A small class-conditioned image flow-matching model, trained from scratch.
Model: 5.37M parameters, 48-pixel images, activation gelu, widths [64, 64, 128, 256].
Rows from block 4 of a small class-conditioned image flow-matching model, named by matrix and row number. Rows with one number belong to one channel. Each number is 50 + 15 x the weight over its row's rms, rounded and kept within 0 to 99. All counts start at 0. After the name is the row's rms in percent of the matrix's.
After each channel's rows are labels from the 100 images, of 14848 (inputs lightly noised), where the channel reaches its highest value: "responds to" is what is common among them; "colour at peak" is the nearest of a few named colours to the mean colour under the peak. Only what is clearly more common there than usual is listed. The data: stained colorectal tissue patches (NCT-CRC-HE-100K).
# convs0: first 3x3 conv (model.mid.0.convs.0.weight, 256x256x3x3, each kernel summed), inputs 0-255
# convs1: second 3x3 conv (model.mid.0.convs.1.weight, 256x256x3x3, transposed, each kernel summed), outputs 0-255

convs0.193 083:46 15 76 28 42 24 29 45 45 31 45 59 44 61 50 51 24 55 38 57 44 44 60 50 54 56 77 47 36 55 76 82 57 34 38 56 31 73 42 52 62 52 51 51 52 33 40 69 69 47 45 74 62 41 73 52 33 60 69 49 45 45 49 60 60 65 40 57 43 37 49 38 71 67 46 76 35 43 54 62 92 06 41 47 31 49 61 49 43 25 37 72 29 45 43 58 55 55 26 50 55 36 39 44 21 62 41 54 49 36 45 43 75 38 52 36 38 68 74 58 61 55 73 69 45 47 37 50 60 34 44 16 36 50 48 70 25 56 63 25 52 56 54 40 46 93 50 66 41 68 55 76 30 69 68 36 82 95 36 31 61 53 40 45 44 59 51 21 70 38 52 61 48 60 32 31 70 69 46 57 32 56 51 64 27 58 49 59 59 39 62 47 73 59 64 37 39 53 56 51 43 54 21 53 46 50 47 46 29 55 30 63 42 49 15 49 66 67 75 34 62 57 49 45 59 50 31 51 72 20 77 43 23 55 47 47 83 74 42 51 50 54 61 59 22 56 42 50 64 56 60 74 43 51 52 53
convs1.193 102:39 50 17 19 39 50 66 80 44 61 70 95 32 49 48 33 51 50 38 76 53 36 64 34 48 36 43 66 43 39 65 40 55 60 46 76 53 47 28 58 52 33 27 41 36 24 70 73 61 58 36 56 44 28 63 43 62 45 61 33 41 62 32 15 65 29 54 63 38 66 56 65 39 67 32 37 68 72 12 40 69 56 47 43 61 28 51 67 61 52 76 52 36 43 61 44 55 44 82 32 62 58 27 45 58 30 54 40 40 52 79 66 42 60 66 84 52 68 09 57 41 63 32 41 43 36 39 46 68 70 47 71 60 50 66 47 29 33 29 72 68 36 46 41 56 63 56 51 24 42 47 77 40 52 44 61 53 65 62 62 53 59 45 49 47 61 54 25 11 37 58 54 77 36 53 66 61 67 50 47 36 67 40 57 52 60 58 51 34 09 58 51 66 61 57 59 49 54 33 53 51 41 66 79 63 49 49 60 47 67 39 58 27 49 26 52 66 55 69 21 40 45 21 57 53 60 62 49 44 52 32 51 40 45 52 49 34 10 55 51 33 73 42 30 61 45 71 57 64 54 48 55 54 58 59 55
responds to: tissue: adipose tissue
colour at peak: white

convs0.188 090:49 57 55 42 37 46 61 36 35 41 56 36 51 48 44 00 41 42 66 56 45 47 50 54 58 70 56 57 33 47 42 09 42 62 42 81 31 35 62 41 52 65 22 34 30 53 73 42 59 57 51 53 58 56 43 19 52 54 79 54 53 37 48 51 41 09 51 54 48 32 49 57 39 22 36 16 69 48 55 53 28 54 38 52 28 56 62 70 47 58 33 45 65 68 66 30 54 73 46 38 46 69 64 60 25 41 74 29 57 49 51 67 40 69 48 83 50 46 43 51 58 55 39 25 34 39 39 58 47 47 54 51 59 50 40 55 65 64 55 38 46 42 43 48 43 43 51 61 44 49 46 43 74 40 35 43 31 25 58 14 43 50 33 44 54 62 63 57 63 32 68 59 35 19 35 26 22 39 55 56 33 57 47 68 62 38 42 55 64 53 77 63 47 46 29 52 37 57 60 47 40 68 51 47 48 55 45 44 54 51 64 43 60 75 08 52 63 47 54 33 54 58 45 50 51 55 54 99 30 39 19 50 16 39 69 33 34 45 40 67 41 60 48 42 34 72 59 39 16 33 39 48 43 48 72 09
convs1.188 096:46 53 58 60 54 63 33 31 74 43 42 31 47 25 72 58 50 51 34 25 42 42 49 46 69 46 51 28 49 48 57 66 23 63 43 23 64 52 71 51 83 50 87 75 39 83 19 50 43 23 53 69 40 33 39 59 59 74 72 50 61 45 32 58 55 21 69 59 82 70 55 60 32 51 41 62 48 54 39 64 52 23 51 58 61 30 62 52 30 53 40 14 53 57 30 55 38 43 45 74 68 36 18 49 61 50 31 53 59 52 51 57 52 38 27 04 53 61 74 44 55 62 86 54 56 68 79 54 57 42 53 38 72 57 81 56 47 62 53 17 61 39 76 70 34 50 24 53 47 32 38 64 58 46 62 40 45 52 52 58 47 64 43 42 46 65 46 50 43 49 39 18 59 70 63 63 57 40 53 64 79 62 67 54 46 49 73 41 46 57 51 65 63 58 45 49 60 50 17 43 42 45 31 55 41 42 49 56 47 42 32 81 40 40 57 66 50 29 31 72 45 45 70 61 31 16 52 36 31 52 57 55 63 50 39 48 61 30 52 70 65 38 62 64 31 49 45 33 45 54 40 31 74 32 20 46
responds to: tissue: tumour epithelium
colour at peak: brown

convs0.32 072:69 54 45 36 53 51 53 56 72 37 51 59 54 41 49 47 13 62 54 33 37 44 46 52 54 58 73 60 81 40 74 30 47 37 30 91 37 69 43 64 52 61 64 32 89 60 59 43 59 74 53 40 55 43 60 36 47 48 13 42 64 43 66 53 59 88 43 53 61 15 55 83 56 80 52 29 49 76 55 67 48 37 68 48 50 68 40 35 48 36 53 35 51 50 15 49 60 39 59 70 57 55 37 62 63 47 49 61 48 66 80 54 37 46 69 69 64 45 47 30 40 49 59 28 63 59 47 38 01 50 64 61 63 40 38 47 41 39 65 53 63 47 60 41 56 31 67 63 35 63 71 81 53 55 52 61 45 48 56 50 39 51 50 41 58 83 32 91 84 52 51 40 52 58 39 58 45 29 41 60 61 36 44 17 51 50 67 72 67 45 49 59 46 49 63 60 25 31 73 57 61 74 35 60 28 46 52 65 40 45 55 62 57 59 76 60 40 51 68 06 35 48 61 59 68 72 50 40 67 50 38 35 59 50 50 78 41 59 30 35 56 56 47 28 48 55 46 34 54 38 72 47 22 37 55 62
convs1.32 082:34 41 66 50 56 68 40 53 51 50 15 58 28 68 50 39 78 54 70 71 42 48 32 24 56 57 55 74 24 63 22 99 39 42 82 54 63 68 45 26 56 39 44 75 30 71 45 64 62 73 37 71 38 41 56 34 70 44 49 50 62 71 50 57 13 54 49 50 49 67 63 42 40 39 60 54 48 42 55 46 62 76 56 57 64 28 52 66 73 58 28 57 39 53 38 43 60 47 42 21 59 57 68 45 28 24 55 78 68 53 67 51 47 50 47 38 50 54 56 65 63 48 61 41 29 49 51 77 69 46 34 50 46 48 37 33 56 59 90 50 54 64 47 28 74 64 44 69 49 48 17 40 53 37 78 47 42 29 36 74 36 61 12 58 50 55 64 62 27 44 52 79 45 38 40 88 37 47 69 63 37 60 38 55 25 66 47 43 34 51 74 59 42 56 43 71 45 41 19 40 64 41 59 46 61 61 34 34 44 46 74 44 54 57 20 29 72 47 29 60 61 51 43 54 46 80 39 45 41 45 77 65 19 35 62 40 51 54 60 56 34 38 55 31 60 57 51 65 46 57 35 51 35 54 47 43
responds to: tissue: adipose tissue
colour at peak: white

convs0.73 060:50 61 53 69 60 46 30 41 58 37 49 67 42 48 69 43 75 39 48 07 21 46 59 60 61 65 53 50 61 71 38 79 87 52 45 11 55 64 41 23 57 34 87 47 16 66 38 13 54 31 68 58 46 54 57 28 57 57 40 63 48 52 61 47 61 54 56 62 45 47 44 41 33 48 52 76 22 50 44 22 60 41 43 56 61 50 75 59 27 33 80 69 52 53 32 44 59 29 40 93 46 51 76 36 46 58 61 33 63 24 42 73 43 61 63 24 35 47 50 43 41 47 30 62 52 53 75 30 56 45 32 32 54 59 58 59 49 53 45 70 41 51 50 41 63 45 40 22 49 62 66 42 30 46 47 63 56 51 43 65 66 52 57 49 61 27 58 58 41 56 46 47 27 69 59 53 72 65 57 14 46 52 51 52 49 49 60 64 58 46 32 78 55 49 53 32 35 40 28 64 65 62 40 45 36 72 55 51 85 20 83 79 58 41 64 49 58 50 65 49 49 43 36 38 57 51 57 48 47 35 22 48 39 84 35 32 91 36 40 46 58 54 30 61 71 39 43 61 65 39 56 36 55 63 43 45
convs1.73 060:36 64 49 33 53 49 64 32 07 48 26 69 45 75 50 47 25 47 54 52 61 43 50 44 25 43 57 42 50 65 74 42 47 77 43 47 50 38 51 33 63 55 58 39 56 57 53 53 41 39 50 57 50 39 52 60 66 69 74 58 79 61 52 37 58 50 48 45 32 81 75 71 29 68 65 52 44 62 63 36 68 32 37 63 48 52 74 67 51 52 54 17 34 46 69 45 73 53 57 48 52 55 54 48 43 54 58 74 57 56 73 52 62 59 43 18 51 44 55 52 38 51 25 57 36 47 42 61 57 52 36 34 67 59 30 39 62 47 52 44 45 46 61 60 48 49 55 53 59 61 82 70 51 66 43 63 34 35 51 18 59 60 11 65 26 61 67 63 41 39 18 60 35 42 51 55 31 29 72 57 60 65 67 23 50 39 59 34 62 57 55 24 38 42 74 50 26 35 42 32 41 51 78 57 48 11 28 68 42 53 07 62 20 37 61 50 30 41 44 22 28 61 77 41 40 31 31 43 48 47 58 44 57 63 14 43 55 34 34 54 75 16 50 36 33 56 42 92 50 59 44 64 45 45 74 38
responds to: tissue: lymphocytes
colour at peak: grey; brown

convs0.159 109:44 25 61 40 39 28 26 81 61 63 49 05 46 59 47 82 29 46 56 48 46 54 40 38 27 61 68 47 39 63 42 64 54 53 38 59 24 46 50 50 43 71 69 28 89 38 45 48 61 61 52 37 64 39 49 28 55 33 59 42 54 51 40 67 52 58 64 46 47 73 51 14 33 40 54 41 48 23 50 27 39 68 42 48 58 71 37 51 74 29 27 61 63 49 70 69 52 37 41 53 37 45 66 34 86 30 50 64 48 38 55 38 38 62 66 54 59 58 45 35 38 44 45 25 48 52 40 37 61 45 56 43 55 45 47 35 34 49 34 54 21 65 34 51 49 95 59 67 29 32 50 44 47 44 63 41 40 65 44 56 45 63 67 39 52 06 68 80 56 38 74 43 23 55 66 49 42 58 60 55 47 36 69 45 37 28 49 31 49 47 40 47 58 41 86 36 40 58 37 26 63 81 47 39 56 50 54 46 62 50 73 46 47 46 69 46 49 57 56 48 51 46 11 49 52 24 30 38 41 37 32 54 70 39 97 46 66 28 44 41 62 60 24 47 33 47 39 35 43 58 82 70 45 51 42 76
convs1.159 077:48 57 34 53 51 48 44 49 44 58 31 42 55 41 61 57 84 43 59 86 52 37 36 69 59 58 45 34 49 44 55 62 53 57 80 57 26 57 50 27 37 29 45 51 41 68 53 80 60 60 41 42 55 50 29 71 53 66 34 68 50 44 54 53 47 38 34 66 42 72 45 45 45 44 62 47 87 42 35 37 61 52 38 60 54 10 65 55 59 53 82 33 50 50 65 54 58 38 60 53 75 50 30 72 32 52 38 16 52 61 41 75 46 42 44 40 69 68 28 46 39 05 43 38 64 44 33 90 37 73 63 69 53 60 41 45 42 46 87 39 63 43 61 52 65 27 32 47 65 35 16 51 43 47 58 31 26 48 52 63 61 55 50 28 70 54 27 51 49 51 66 60 22 27 59 65 65 32 41 64 31 35 41 45 46 65 53 73 36 33 55 44 60 58 59 44 29 42 58 40 29 38 92 72 61 73 71 52 33 71 01 24 53 53 67 40 60 21 47 51 57 44 64 55 36 49 51 55 59 73 60 32 44 51 34 62 56 49 57 59 71 53 61 52 56 57 75 34 42 57 38 42 48 33 24 38
responds to: tissue: mucus
colour at peak: pink

convs0.180 065:60 29 62 59 62 41 73 54 40 65 40 44 51 52 44 48 24 79 67 43 45 54 24 35 53 46 54 45 49 60 39 61 36 59 55 99 34 46 45 57 38 55 98 26 38 46 49 57 41 37 44 40 33 47 38 42 46 62 42 55 50 44 49 45 46 40 14 46 48 62 35 59 59 72 48 40 45 60 42 60 62 17 56 38 72 73 49 40 55 71 61 60 59 57 70 46 55 35 65 45 64 33 74 30 66 62 44 56 51 49 42 74 51 52 38 28 56 40 42 36 54 46 49 63 49 50 55 60 54 31 65 45 44 55 87 79 52 50 99 58 54 60 54 75 47 34 37 23 45 39 24 45 53 39 50 30 62 54 42 27 29 48 67 61 57 43 52 40 38 53 53 69 45 43 45 51 15 27 63 59 55 55 01 67 66 50 36 28 67 56 40 52 43 54 58 37 58 39 52 50 37 53 84 73 49 31 51 34 51 42 83 29 44 61 56 59 41 72 38 55 53 48 28 78 48 60 33 26 54 52 54 47 70 43 19 37 44 48 35 55 14 61 40 61 58 38 43 48 44 43 66 41 32 76 54 64
convs1.180 088:61 35 64 40 29 60 59 30 32 44 52 71 66 36 32 38 31 48 46 52 58 29 50 52 51 59 62 37 44 60 50 45 37 46 59 59 51 52 54 44 60 55 05 23 50 59 51 22 24 20 65 49 61 33 39 62 21 21 72 57 62 39 41 60 28 49 38 52 45 55 67 66 47 99 35 33 38 71 66 73 50 60 74 51 56 37 56 34 51 49 40 37 67 64 62 54 49 36 72 58 38 81 42 27 59 71 68 61 30 46 40 73 50 50 66 71 46 46 41 31 33 48 42 39 48 66 43 47 28 26 69 52 43 41 60 61 68 45 44 19 56 57 44 53 57 61 50 39 38 67 30 54 44 57 47 75 74 57 65 31 89 60 65 27 39 43 55 62 29 57 63 45 42 46 65 59 27 64 43 49 46 59 52 51 39 55 49 35 53 56 45 62 41 93 44 43 16 53 33 44 45 45 21 58 44 39 84 45 64 57 43 46 43 31 88 41 22 21 24 11 53 29 55 36 41 36 52 48 60 46 46 25 68 31 64 56 43 51 39 64 47 47 60 71 62 40 41 15 44 60 43 42 54 59 33 64
responds to: tissue: mucus
colour at peak: pink

convs0.205 071:45 59 76 30 63 55 50 18 48 66 55 29 46 49 32 91 68 43 54 61 58 55 66 53 52 59 43 57 63 26 82 45 39 62 87 65 61 54 60 35 44 89 65 48 28 55 32 41 82 45 40 58 56 58 50 54 61 48 50 59 38 38 46 60 41 27 61 65 43 45 66 62 46 41 24 54 51 29 52 68 59 34 41 26 90 38 24 58 79 48 35 45 58 61 38 49 62 40 39 49 62 36 23 35 70 46 63 69 48 23 57 56 63 36 35 40 42 54 27 64 59 38 72 73 49 62 67 29 44 61 62 62 55 42 51 49 31 57 72 50 54 21 40 67 44 43 51 29 48 48 53 56 50 68 59 31 43 35 39 30 44 55 66 52 53 65 32 29 40 41 46 61 85 55 63 59 52 61 37 24 26 57 35 69 61 55 37 68 27 33 69 44 17 69 35 40 62 76 57 48 60 22 53 32 45 71 50 37 29 37 57 55 67 50 35 72 58 73 70 40 65 52 59 77 47 62 56 45 41 69 55 76 26 74 35 52 35 69 45 65 49 58 69 58 88 49 41 68 53 31 48 44 33 55 65 74
convs1.205 091:51 45 26 61 46 33 53 36 69 72 35 67 46 45 59 41 23 56 74 53 60 49 32 51 32 68 40 56 42 54 47 61 67 46 38 65 39 66 60 31 71 44 69 57 28 44 59 71 25 65 42 73 51 50 51 46 57 59 48 56 29 54 66 26 21 41 25 60 50 45 35 38 19 54 65 67 47 60 29 16 69 48 43 47 39 49 63 65 81 67 56 64 38 20 61 27 19 59 56 37 65 68 32 36 56 82 49 43 54 78 47 56 52 62 75 61 53 43 57 64 51 52 63 56 29 37 43 15 42 41 66 33 48 69 43 33 49 67 31 49 43 38 72 43 30 26 55 57 51 73 54 41 56 39 45 32 75 52 56 52 68 52 68 54 83 72 60 61 33 69 67 59 43 17 44 26 64 51 57 69 34 35 55 61 44 47 26 62 43 16 67 69 20 36 35 70 76 59 33 36 67 59 78 65 60 42 37 50 78 54 59 45 63 57 38 65 34 61 40 48 44 33 49 58 52 71 18 46 49 60 46 26 50 64 65 42 65 73 35 56 77 37 52 36 45 50 71 42 44 37 68 31 62 65 62 30
responds to: tissue: adipose tissue
colour at peak: white

convs0.99 133:58 52 55 46 62 38 62 23 63 66 54 80 48 45 75 27 76 57 52 28 48 45 38 48 57 52 32 54 12 66 59 21 86 60 61 43 26 56 44 46 68 49 47 33 49 55 43 04 37 23 41 55 05 81 36 28 20 53 46 51 47 53 53 33 40 36 53 45 84 49 51 70 55 45 59 62 22 47 57 35 24 41 38 52 56 45 71 69 42 60 46 55 52 35 49 36 44 47 22 61 50 53 35 48 45 87 52 30 60 55 17 55 55 63 32 56 52 53 31 40 58 69 43 47 38 48 41 51 45 52 45 51 57 68 58 31 55 41 64 45 38 52 50 47 45 60 50 81 53 65 49 46 56 60 38 27 60 36 65 80 64 62 30 61 66 21 50 43 44 51 73 60 32 38 59 56 65 41 75 32 39 24 51 43 58 44 45 55 83 56 65 35 69 12 25 57 57 42 35 21 53 54 66 46 47 58 42 46 69 52 30 48 28 43 75 67 56 55 40 65 58 55 73 41 19 42 38 49 28 79 31 66 51 72 59 53 62 46 53 44 60 43 64 65 30 44 51 50 39 10 58 44 77 50 60 51
convs1.99 111:60 39 47 62 38 72 77 40 31 42 47 47 70 50 62 33 36 57 31 41 42 18 24 35 19 44 69 57 40 43 65 30 57 50 56 39 46 81 50 54 43 66 68 59 66 58 59 37 77 35 43 49 28 74 62 47 68 66 69 05 38 56 38 39 66 67 40 45 49 54 64 66 41 66 40 41 77 56 65 42 71 55 20 32 33 57 55 52 34 54 57 56 52 49 36 41 43 49 52 48 31 20 50 43 69 49 76 57 43 45 33 38 44 60 48 61 56 19 66 41 43 64 62 78 25 38 59 43 49 50 56 59 30 63 36 47 63 68 41 25 56 58 45 42 58 54 46 59 55 38 47 64 50 73 32 60 62 62 65 57 38 37 35 46 84 65 56 43 77 67 49 57 69 49 44 51 66 65 63 54 59 13 42 54 50 56 73 54 56 49 19 72 36 61 58 64 42 32 57 68 24 65 26 61 37 30 57 74 45 85 46 53 59 40 79 46 61 82 42 51 50 56 36 20 71 47 75 46 49 53 55 54 38 47 89 59 60 61 31 36 33 49 61 47 15 23 37 55 65 48 67 78 27 68 62 64
responds to: tissue: lymphocytes
colour at peak: grey

convs0.55 102:54 56 64 50 53 41 55 41 37 44 44 14 37 62 40 86 36 34 60 36 21 52 71 41 42 53 46 49 82 32 58 59 50 52 18 62 64 56 55 62 29 54 60 54 21 62 74 46 55 46 54 56 59 58 57 53 71 29 42 67 47 15 59 46 61 43 39 71 72 56 44 46 54 38 49 50 51 74 51 44 43 26 70 51 36 76 48 57 68 71 23 45 35 37 48 73 49 52 53 61 48 53 34 46 62 58 66 73 42 37 35 54 57 41 47 75 40 56 32 54 48 28 40 38 80 47 49 70 61 51 33 48 56 51 38 44 51 51 48 59 48 70 41 56 49 62 50 72 56 00 65 53 43 34 60 49 41 34 53 48 33 51 36 36 66 68 28 50 26 59 16 43 38 41 67 57 80 41 48 72 37 49 87 29 65 63 52 57 44 66 67 42 63 78 69 45 47 62 44 45 49 43 39 30 55 20 45 69 72 30 58 72 41 59 47 29 59 62 40 23 54 58 37 53 69 83 49 45 40 26 26 70 45 32 63 54 42 51 36 55 74 34 48 50 73 67 56 42 44 60 53 40 47 65 41 99
convs1.55 114:73 51 35 53 55 66 40 49 52 40 40 71 50 52 28 68 71 51 49 50 54 23 53 66 60 53 37 35 66 61 39 32 27 54 71 48 57 49 59 34 64 39 32 63 53 64 37 48 66 57 40 62 54 31 48 53 34 59 37 57 51 44 71 40 41 88 54 69 50 44 67 65 43 49 93 43 41 32 68 36 51 41 42 41 39 30 38 49 57 57 65 66 37 60 56 25 61 68 43 39 57 31 87 46 65 42 51 40 54 63 28 27 47 63 69 76 34 44 25 64 45 57 72 47 57 41 16 38 63 47 42 24 57 52 42 43 40 12 72 41 68 50 57 44 65 37 65 20 47 81 51 75 62 48 39 39 44 64 30 53 58 39 17 42 50 45 43 49 18 49 60 70 26 71 21 39 52 68 50 52 83 47 41 53 47 39 34 47 53 49 47 68 44 31 17 59 31 44 59 50 66 60 58 46 31 48 32 63 42 08 44 22 56 48 37 34 52 39 26 38 56 56 61 78 34 52 23 38 71 67 79 34 62 75 33 67 60 54 37 34 67 51 38 58 51 53 47 57 59 41 64 71 47 71 46 13
responds to: tissue: adipose tissue
colour at peak: white

convs0.42 142:36 47 69 49 55 15 40 43 61 62 56 58 66 44 70 00 67 50 40 31 59 37 23 52 70 31 43 51 33 67 47 54 47 49 23 52 65 35 40 58 63 26 10 50 37 81 61 50 74 39 59 58 66 36 31 47 40 45 51 26 38 45 39 54 58 35 56 42 85 63 73 36 67 30 62 64 30 42 19 57 33 54 28 64 52 27 78 65 36 45 58 52 51 56 58 41 69 38 60 75 30 46 69 43 28 69 42 39 54 54 34 52 44 46 57 23 22 55 50 59 52 51 05 38 70 44 44 53 47 57 44 43 48 36 63 72 70 53 38 61 36 33 47 62 47 16 44 41 68 60 28 68 55 63 65 39 32 41 41 36 40 44 30 68 22 35 63 20 55 68 26 57 10 33 67 29 58 61 64 24 69 44 30 60 36 36 52 60 44 57 56 86 48 28 48 46 46 33 51 54 44 42 52 50 62 49 28 49 63 71 42 70 33 56 44 43 48 49 56 60 41 52 73 40 42 45 66 53 52 66 47 35 44 48 35 46 38 34 61 48 43 43 40 52 74 67 61 51 54 32 53 46 45 38 17 59
convs1.42 166:42 51 60 55 56 62 41 14 74 82 57 35 42 40 33 57 67 61 60 24 51 30 57 45 33 25 13 55 40 52 72 47 48 55 73 68 46 45 41 57 41 69 38 62 48 73 77 57 52 72 49 86 37 27 68 49 50 76 41 15 52 53 41 33 52 43 35 39 44 65 75 51 37 56 49 64 55 35 15 16 53 57 32 31 60 67 23 72 39 54 38 42 37 58 62 49 57 51 60 70 57 65 52 31 23 41 53 53 42 67 36 56 41 36 69 33 39 54 73 52 57 46 46 50 11 63 50 88 43 79 51 67 29 55 30 41 54 41 77 28 54 54 45 42 57 14 49 43 59 41 56 32 26 60 42 50 72 54 69 58 34 43 23 47 38 56 50 41 54 49 28 62 45 58 69 59 61 25 50 75 57 33 84 60 47 41 64 55 36 56 58 52 47 39 40 61 38 41 50 22 51 37 58 64 53 26 22 77 59 29 32 63 64 28 78 47 56 58 35 67 57 42 46 39 43 46 59 50 46 62 42 38 61 58 49 32 47 53 33 59 48 51 52 72 37 50 40 67 37 38 52 65 53 94 66 53
responds to: tissue: lymphocytes
colour at peak: grey; brown

convs0.248 094:75 41 50 24 73 69 78 75 32 37 67 33 46 32 56 57 49 67 38 48 48 84 36 44 43 61 46 30 33 42 47 42 50 43 76 54 64 61 55 73 62 36 40 48 60 81 29 26 62 50 39 56 48 37 35 68 47 85 57 55 39 44 32 27 42 32 12 68 46 38 33 52 33 33 31 44 49 94 46 46 62 29 78 50 55 76 46 44 51 32 36 39 49 44 75 71 55 58 66 42 69 40 54 55 67 40 52 68 44 38 63 42 65 48 84 45 56 52 47 68 75 65 53 43 33 78 40 64 45 40 62 46 41 78 44 55 76 43 57 36 63 51 37 38 57 50 72 59 53 54 48 51 53 49 48 42 52 26 67 51 29 42 25 36 54 42 60 61 49 19 45 55 58 56 58 54 40 40 67 63 60 75 37 44 42 44 74 62 48 36 78 57 44 32 76 54 44 89 33 54 55 37 88 61 39 12 32 37 34 62 43 47 38 26 51 48 70 43 48 58 39 45 39 70 62 70 48 48 54 30 27 50 78 47 32 43 43 73 40 47 24 51 61 62 78 63 66 64 47 49 27 41 65 75 51 54
convs1.248 107:51 42 29 70 22 47 45 15 85 27 25 50 87 76 53 40 62 49 16 45 60 46 53 44 47 32 54 57 66 29 62 61 45 63 53 54 49 48 58 58 39 61 40 38 53 46 26 29 41 79 65 47 34 61 56 62 80 68 47 55 81 65 66 44 44 79 74 39 59 65 53 46 62 32 18 66 46 79 52 36 52 51 36 87 40 55 65 55 38 58 44 67 40 53 60 70 45 64 37 55 37 45 44 50 69 72 63 46 63 68 62 35 35 35 40 61 53 45 62 33 49 68 48 57 17 33 68 81 33 70 50 23 51 48 58 38 47 64 59 47 35 38 26 67 45 64 33 46 63 62 55 45 52 57 52 43 42 62 51 22 16 54 52 46 51 47 41 42 63 48 68 77 23 47 47 50 59 23 41 38 74 22 18 54 31 43 49 60 72 51 49 51 50 49 22 42 61 44 75 43 60 67 47 41 63 41 35 50 52 58 80 77 57 64 54 77 34 71 83 70 47 42 42 65 45 44 34 46 36 69 49 42 19 74 53 57 67 80 62 57 54 51 53 39 59 23 37 57 49 55 51 41 55 28 52 59
responds to: tissue: adipose tissue
colour at peak: white

convs0.121 163:39 42 44 57 48 42 08 15 61 64 56 40 53 58 39 40 54 51 38 85 52 54 57 48 67 40 45 39 84 46 38 16 65 44 44 50 56 44 50 63 51 32 43 51 37 37 43 19 55 77 40 35 45 47 32 38 55 56 51 69 50 62 26 67 51 99 76 56 91 56 71 40 46 23 52 46 45 35 47 48 37 16 48 42 14 37 62 51 48 48 44 44 69 52 63 48 46 31 38 67 24 41 38 50 32 65 26 59 56 39 54 40 42 41 18 42 55 55 57 42 54 45 43 77 52 49 46 49 39 23 51 32 53 42 54 60 67 56 50 59 45 58 44 50 42 32 47 39 52 33 37 84 37 33 53 22 58 69 61 33 69 54 73 54 54 42 48 45 43 46 50 65 43 49 50 59 53 47 26 26 29 54 67 49 62 33 29 25 32 59 42 53 38 56 00 42 59 47 31 60 64 48 17 36 53 40 33 46 52 57 56 67 66 38 82 53 27 66 40 46 48 48 53 37 34 53 54 38 54 14 73 29 42 73 31 39 50 69 44 37 70 70 47 39 41 37 54 51 50 54 52 85 50 48 29 40
convs1.121 076:37 36 41 49 59 53 12 43 58 33 38 57 19 34 40 24 69 29 69 67 70 53 62 51 44 56 55 54 37 43 79 47 58 40 69 69 60 25 64 54 48 52 53 79 49 38 39 62 39 29 31 27 54 34 41 53 71 49 35 41 56 61 20 65 53 67 68 49 49 49 71 27 54 38 65 62 39 48 46 59 46 41 33 52 27 54 44 32 38 55 46 44 60 49 30 21 25 63 57 45 52 57 63 67 44 54 30 20 61 40 43 43 49 38 44 50 45 26 46 64 52 63 36 61 27 55 07 61 57 43 52 74 24 50 54 34 42 46 72 42 46 54 71 25 64 51 41 73 46 43 60 38 50 67 56 25 42 57 12 51 62 43 50 45 77 55 29 58 50 62 75 37 66 23 49 71 28 65 46 70 48 34 32 55 58 64 35 47 41 39 73 34 63 54 46 47 63 48 29 23 58 40 59 49 78 58 09 44 29 53 25 44 34 52 36 52 60 53 57 50 23 40 18 25 66 74 53 48 58 56 29 50 28 28 62 77 34 52 29 26 67 55 37 36 39 45 51 65 35 53 70 58 54 49 86 28
responds to: tissue: adipose tissue; tissue: lymphocytes
colour at peak: white

convs0.81 135:59 51 40 37 49 59 72 43 47 41 46 65 37 56 37 21 54 66 37 57 65 46 25 35 42 60 73 58 57 51 57 51 41 45 52 72 22 63 34 43 55 63 78 53 35 58 46 36 34 56 59 41 77 65 46 52 15 68 41 47 63 33 66 30 49 87 57 53 44 53 50 52 53 52 42 22 56 56 52 50 32 72 51 44 63 00 45 53 29 50 46 43 58 56 37 64 54 58 58 52 46 53 47 52 44 55 37 39 59 48 70 23 21 51 30 48 35 50 39 45 67 51 47 60 61 29 53 59 28 71 59 77 55 51 64 36 22 43 56 55 64 74 52 47 31 25 45 45 41 41 73 40 54 43 49 71 32 50 52 27 31 62 38 35 39 78 46 46 27 41 27 22 61 35 61 50 35 54 47 51 65 48 35 43 32 57 64 63 49 60 42 68 52 52 89 42 37 11 88 53 41 19 89 58 43 36 35 51 60 38 16 63 46 49 56 49 18 47 51 54 39 45 45 30 35 53 50 64 48 69 21 58 35 49 15 55 54 69 53 59 62 60 47 22 47 52 70 53 36 53 36 42 49 41 73 89
convs1.81 146:66 41 45 38 74 36 61 24 23 30 46 50 60 62 56 79 15 67 54 56 30 70 39 40 58 41 58 55 53 41 53 54 20 48 40 81 46 50 74 36 62 43 44 37 25 21 27 58 43 58 35 47 83 61 55 49 73 63 45 54 43 21 51 60 51 33 47 70 36 51 63 34 57 45 60 82 51 48 53 46 41 40 73 65 76 55 39 38 30 22 31 49 58 36 53 60 44 45 52 55 83 61 47 64 43 36 30 40 45 57 32 46 48 46 39 53 72 57 40 64 67 41 52 65 63 59 34 64 40 72 53 44 54 40 61 44 25 41 33 79 40 49 56 70 43 46 71 54 61 33 65 38 51 32 41 79 20 61 76 18 44 73 53 42 46 71 37 30 38 48 08 68 63 65 77 50 74 40 46 83 64 55 47 34 42 44 35 67 35 69 25 45 39 61 48 31 58 64 35 50 40 34 47 64 59 21 71 65 57 64 52 31 50 71 54 54 28 42 51 57 47 47 53 70 32 31 42 31 75 26 55 65 33 87 34 53 65 71 59 79 37 44 42 47 61 60 62 62 45 56 50 50 42 36 56 48
responds to: tissue: tumour epithelium
colour at peak: pink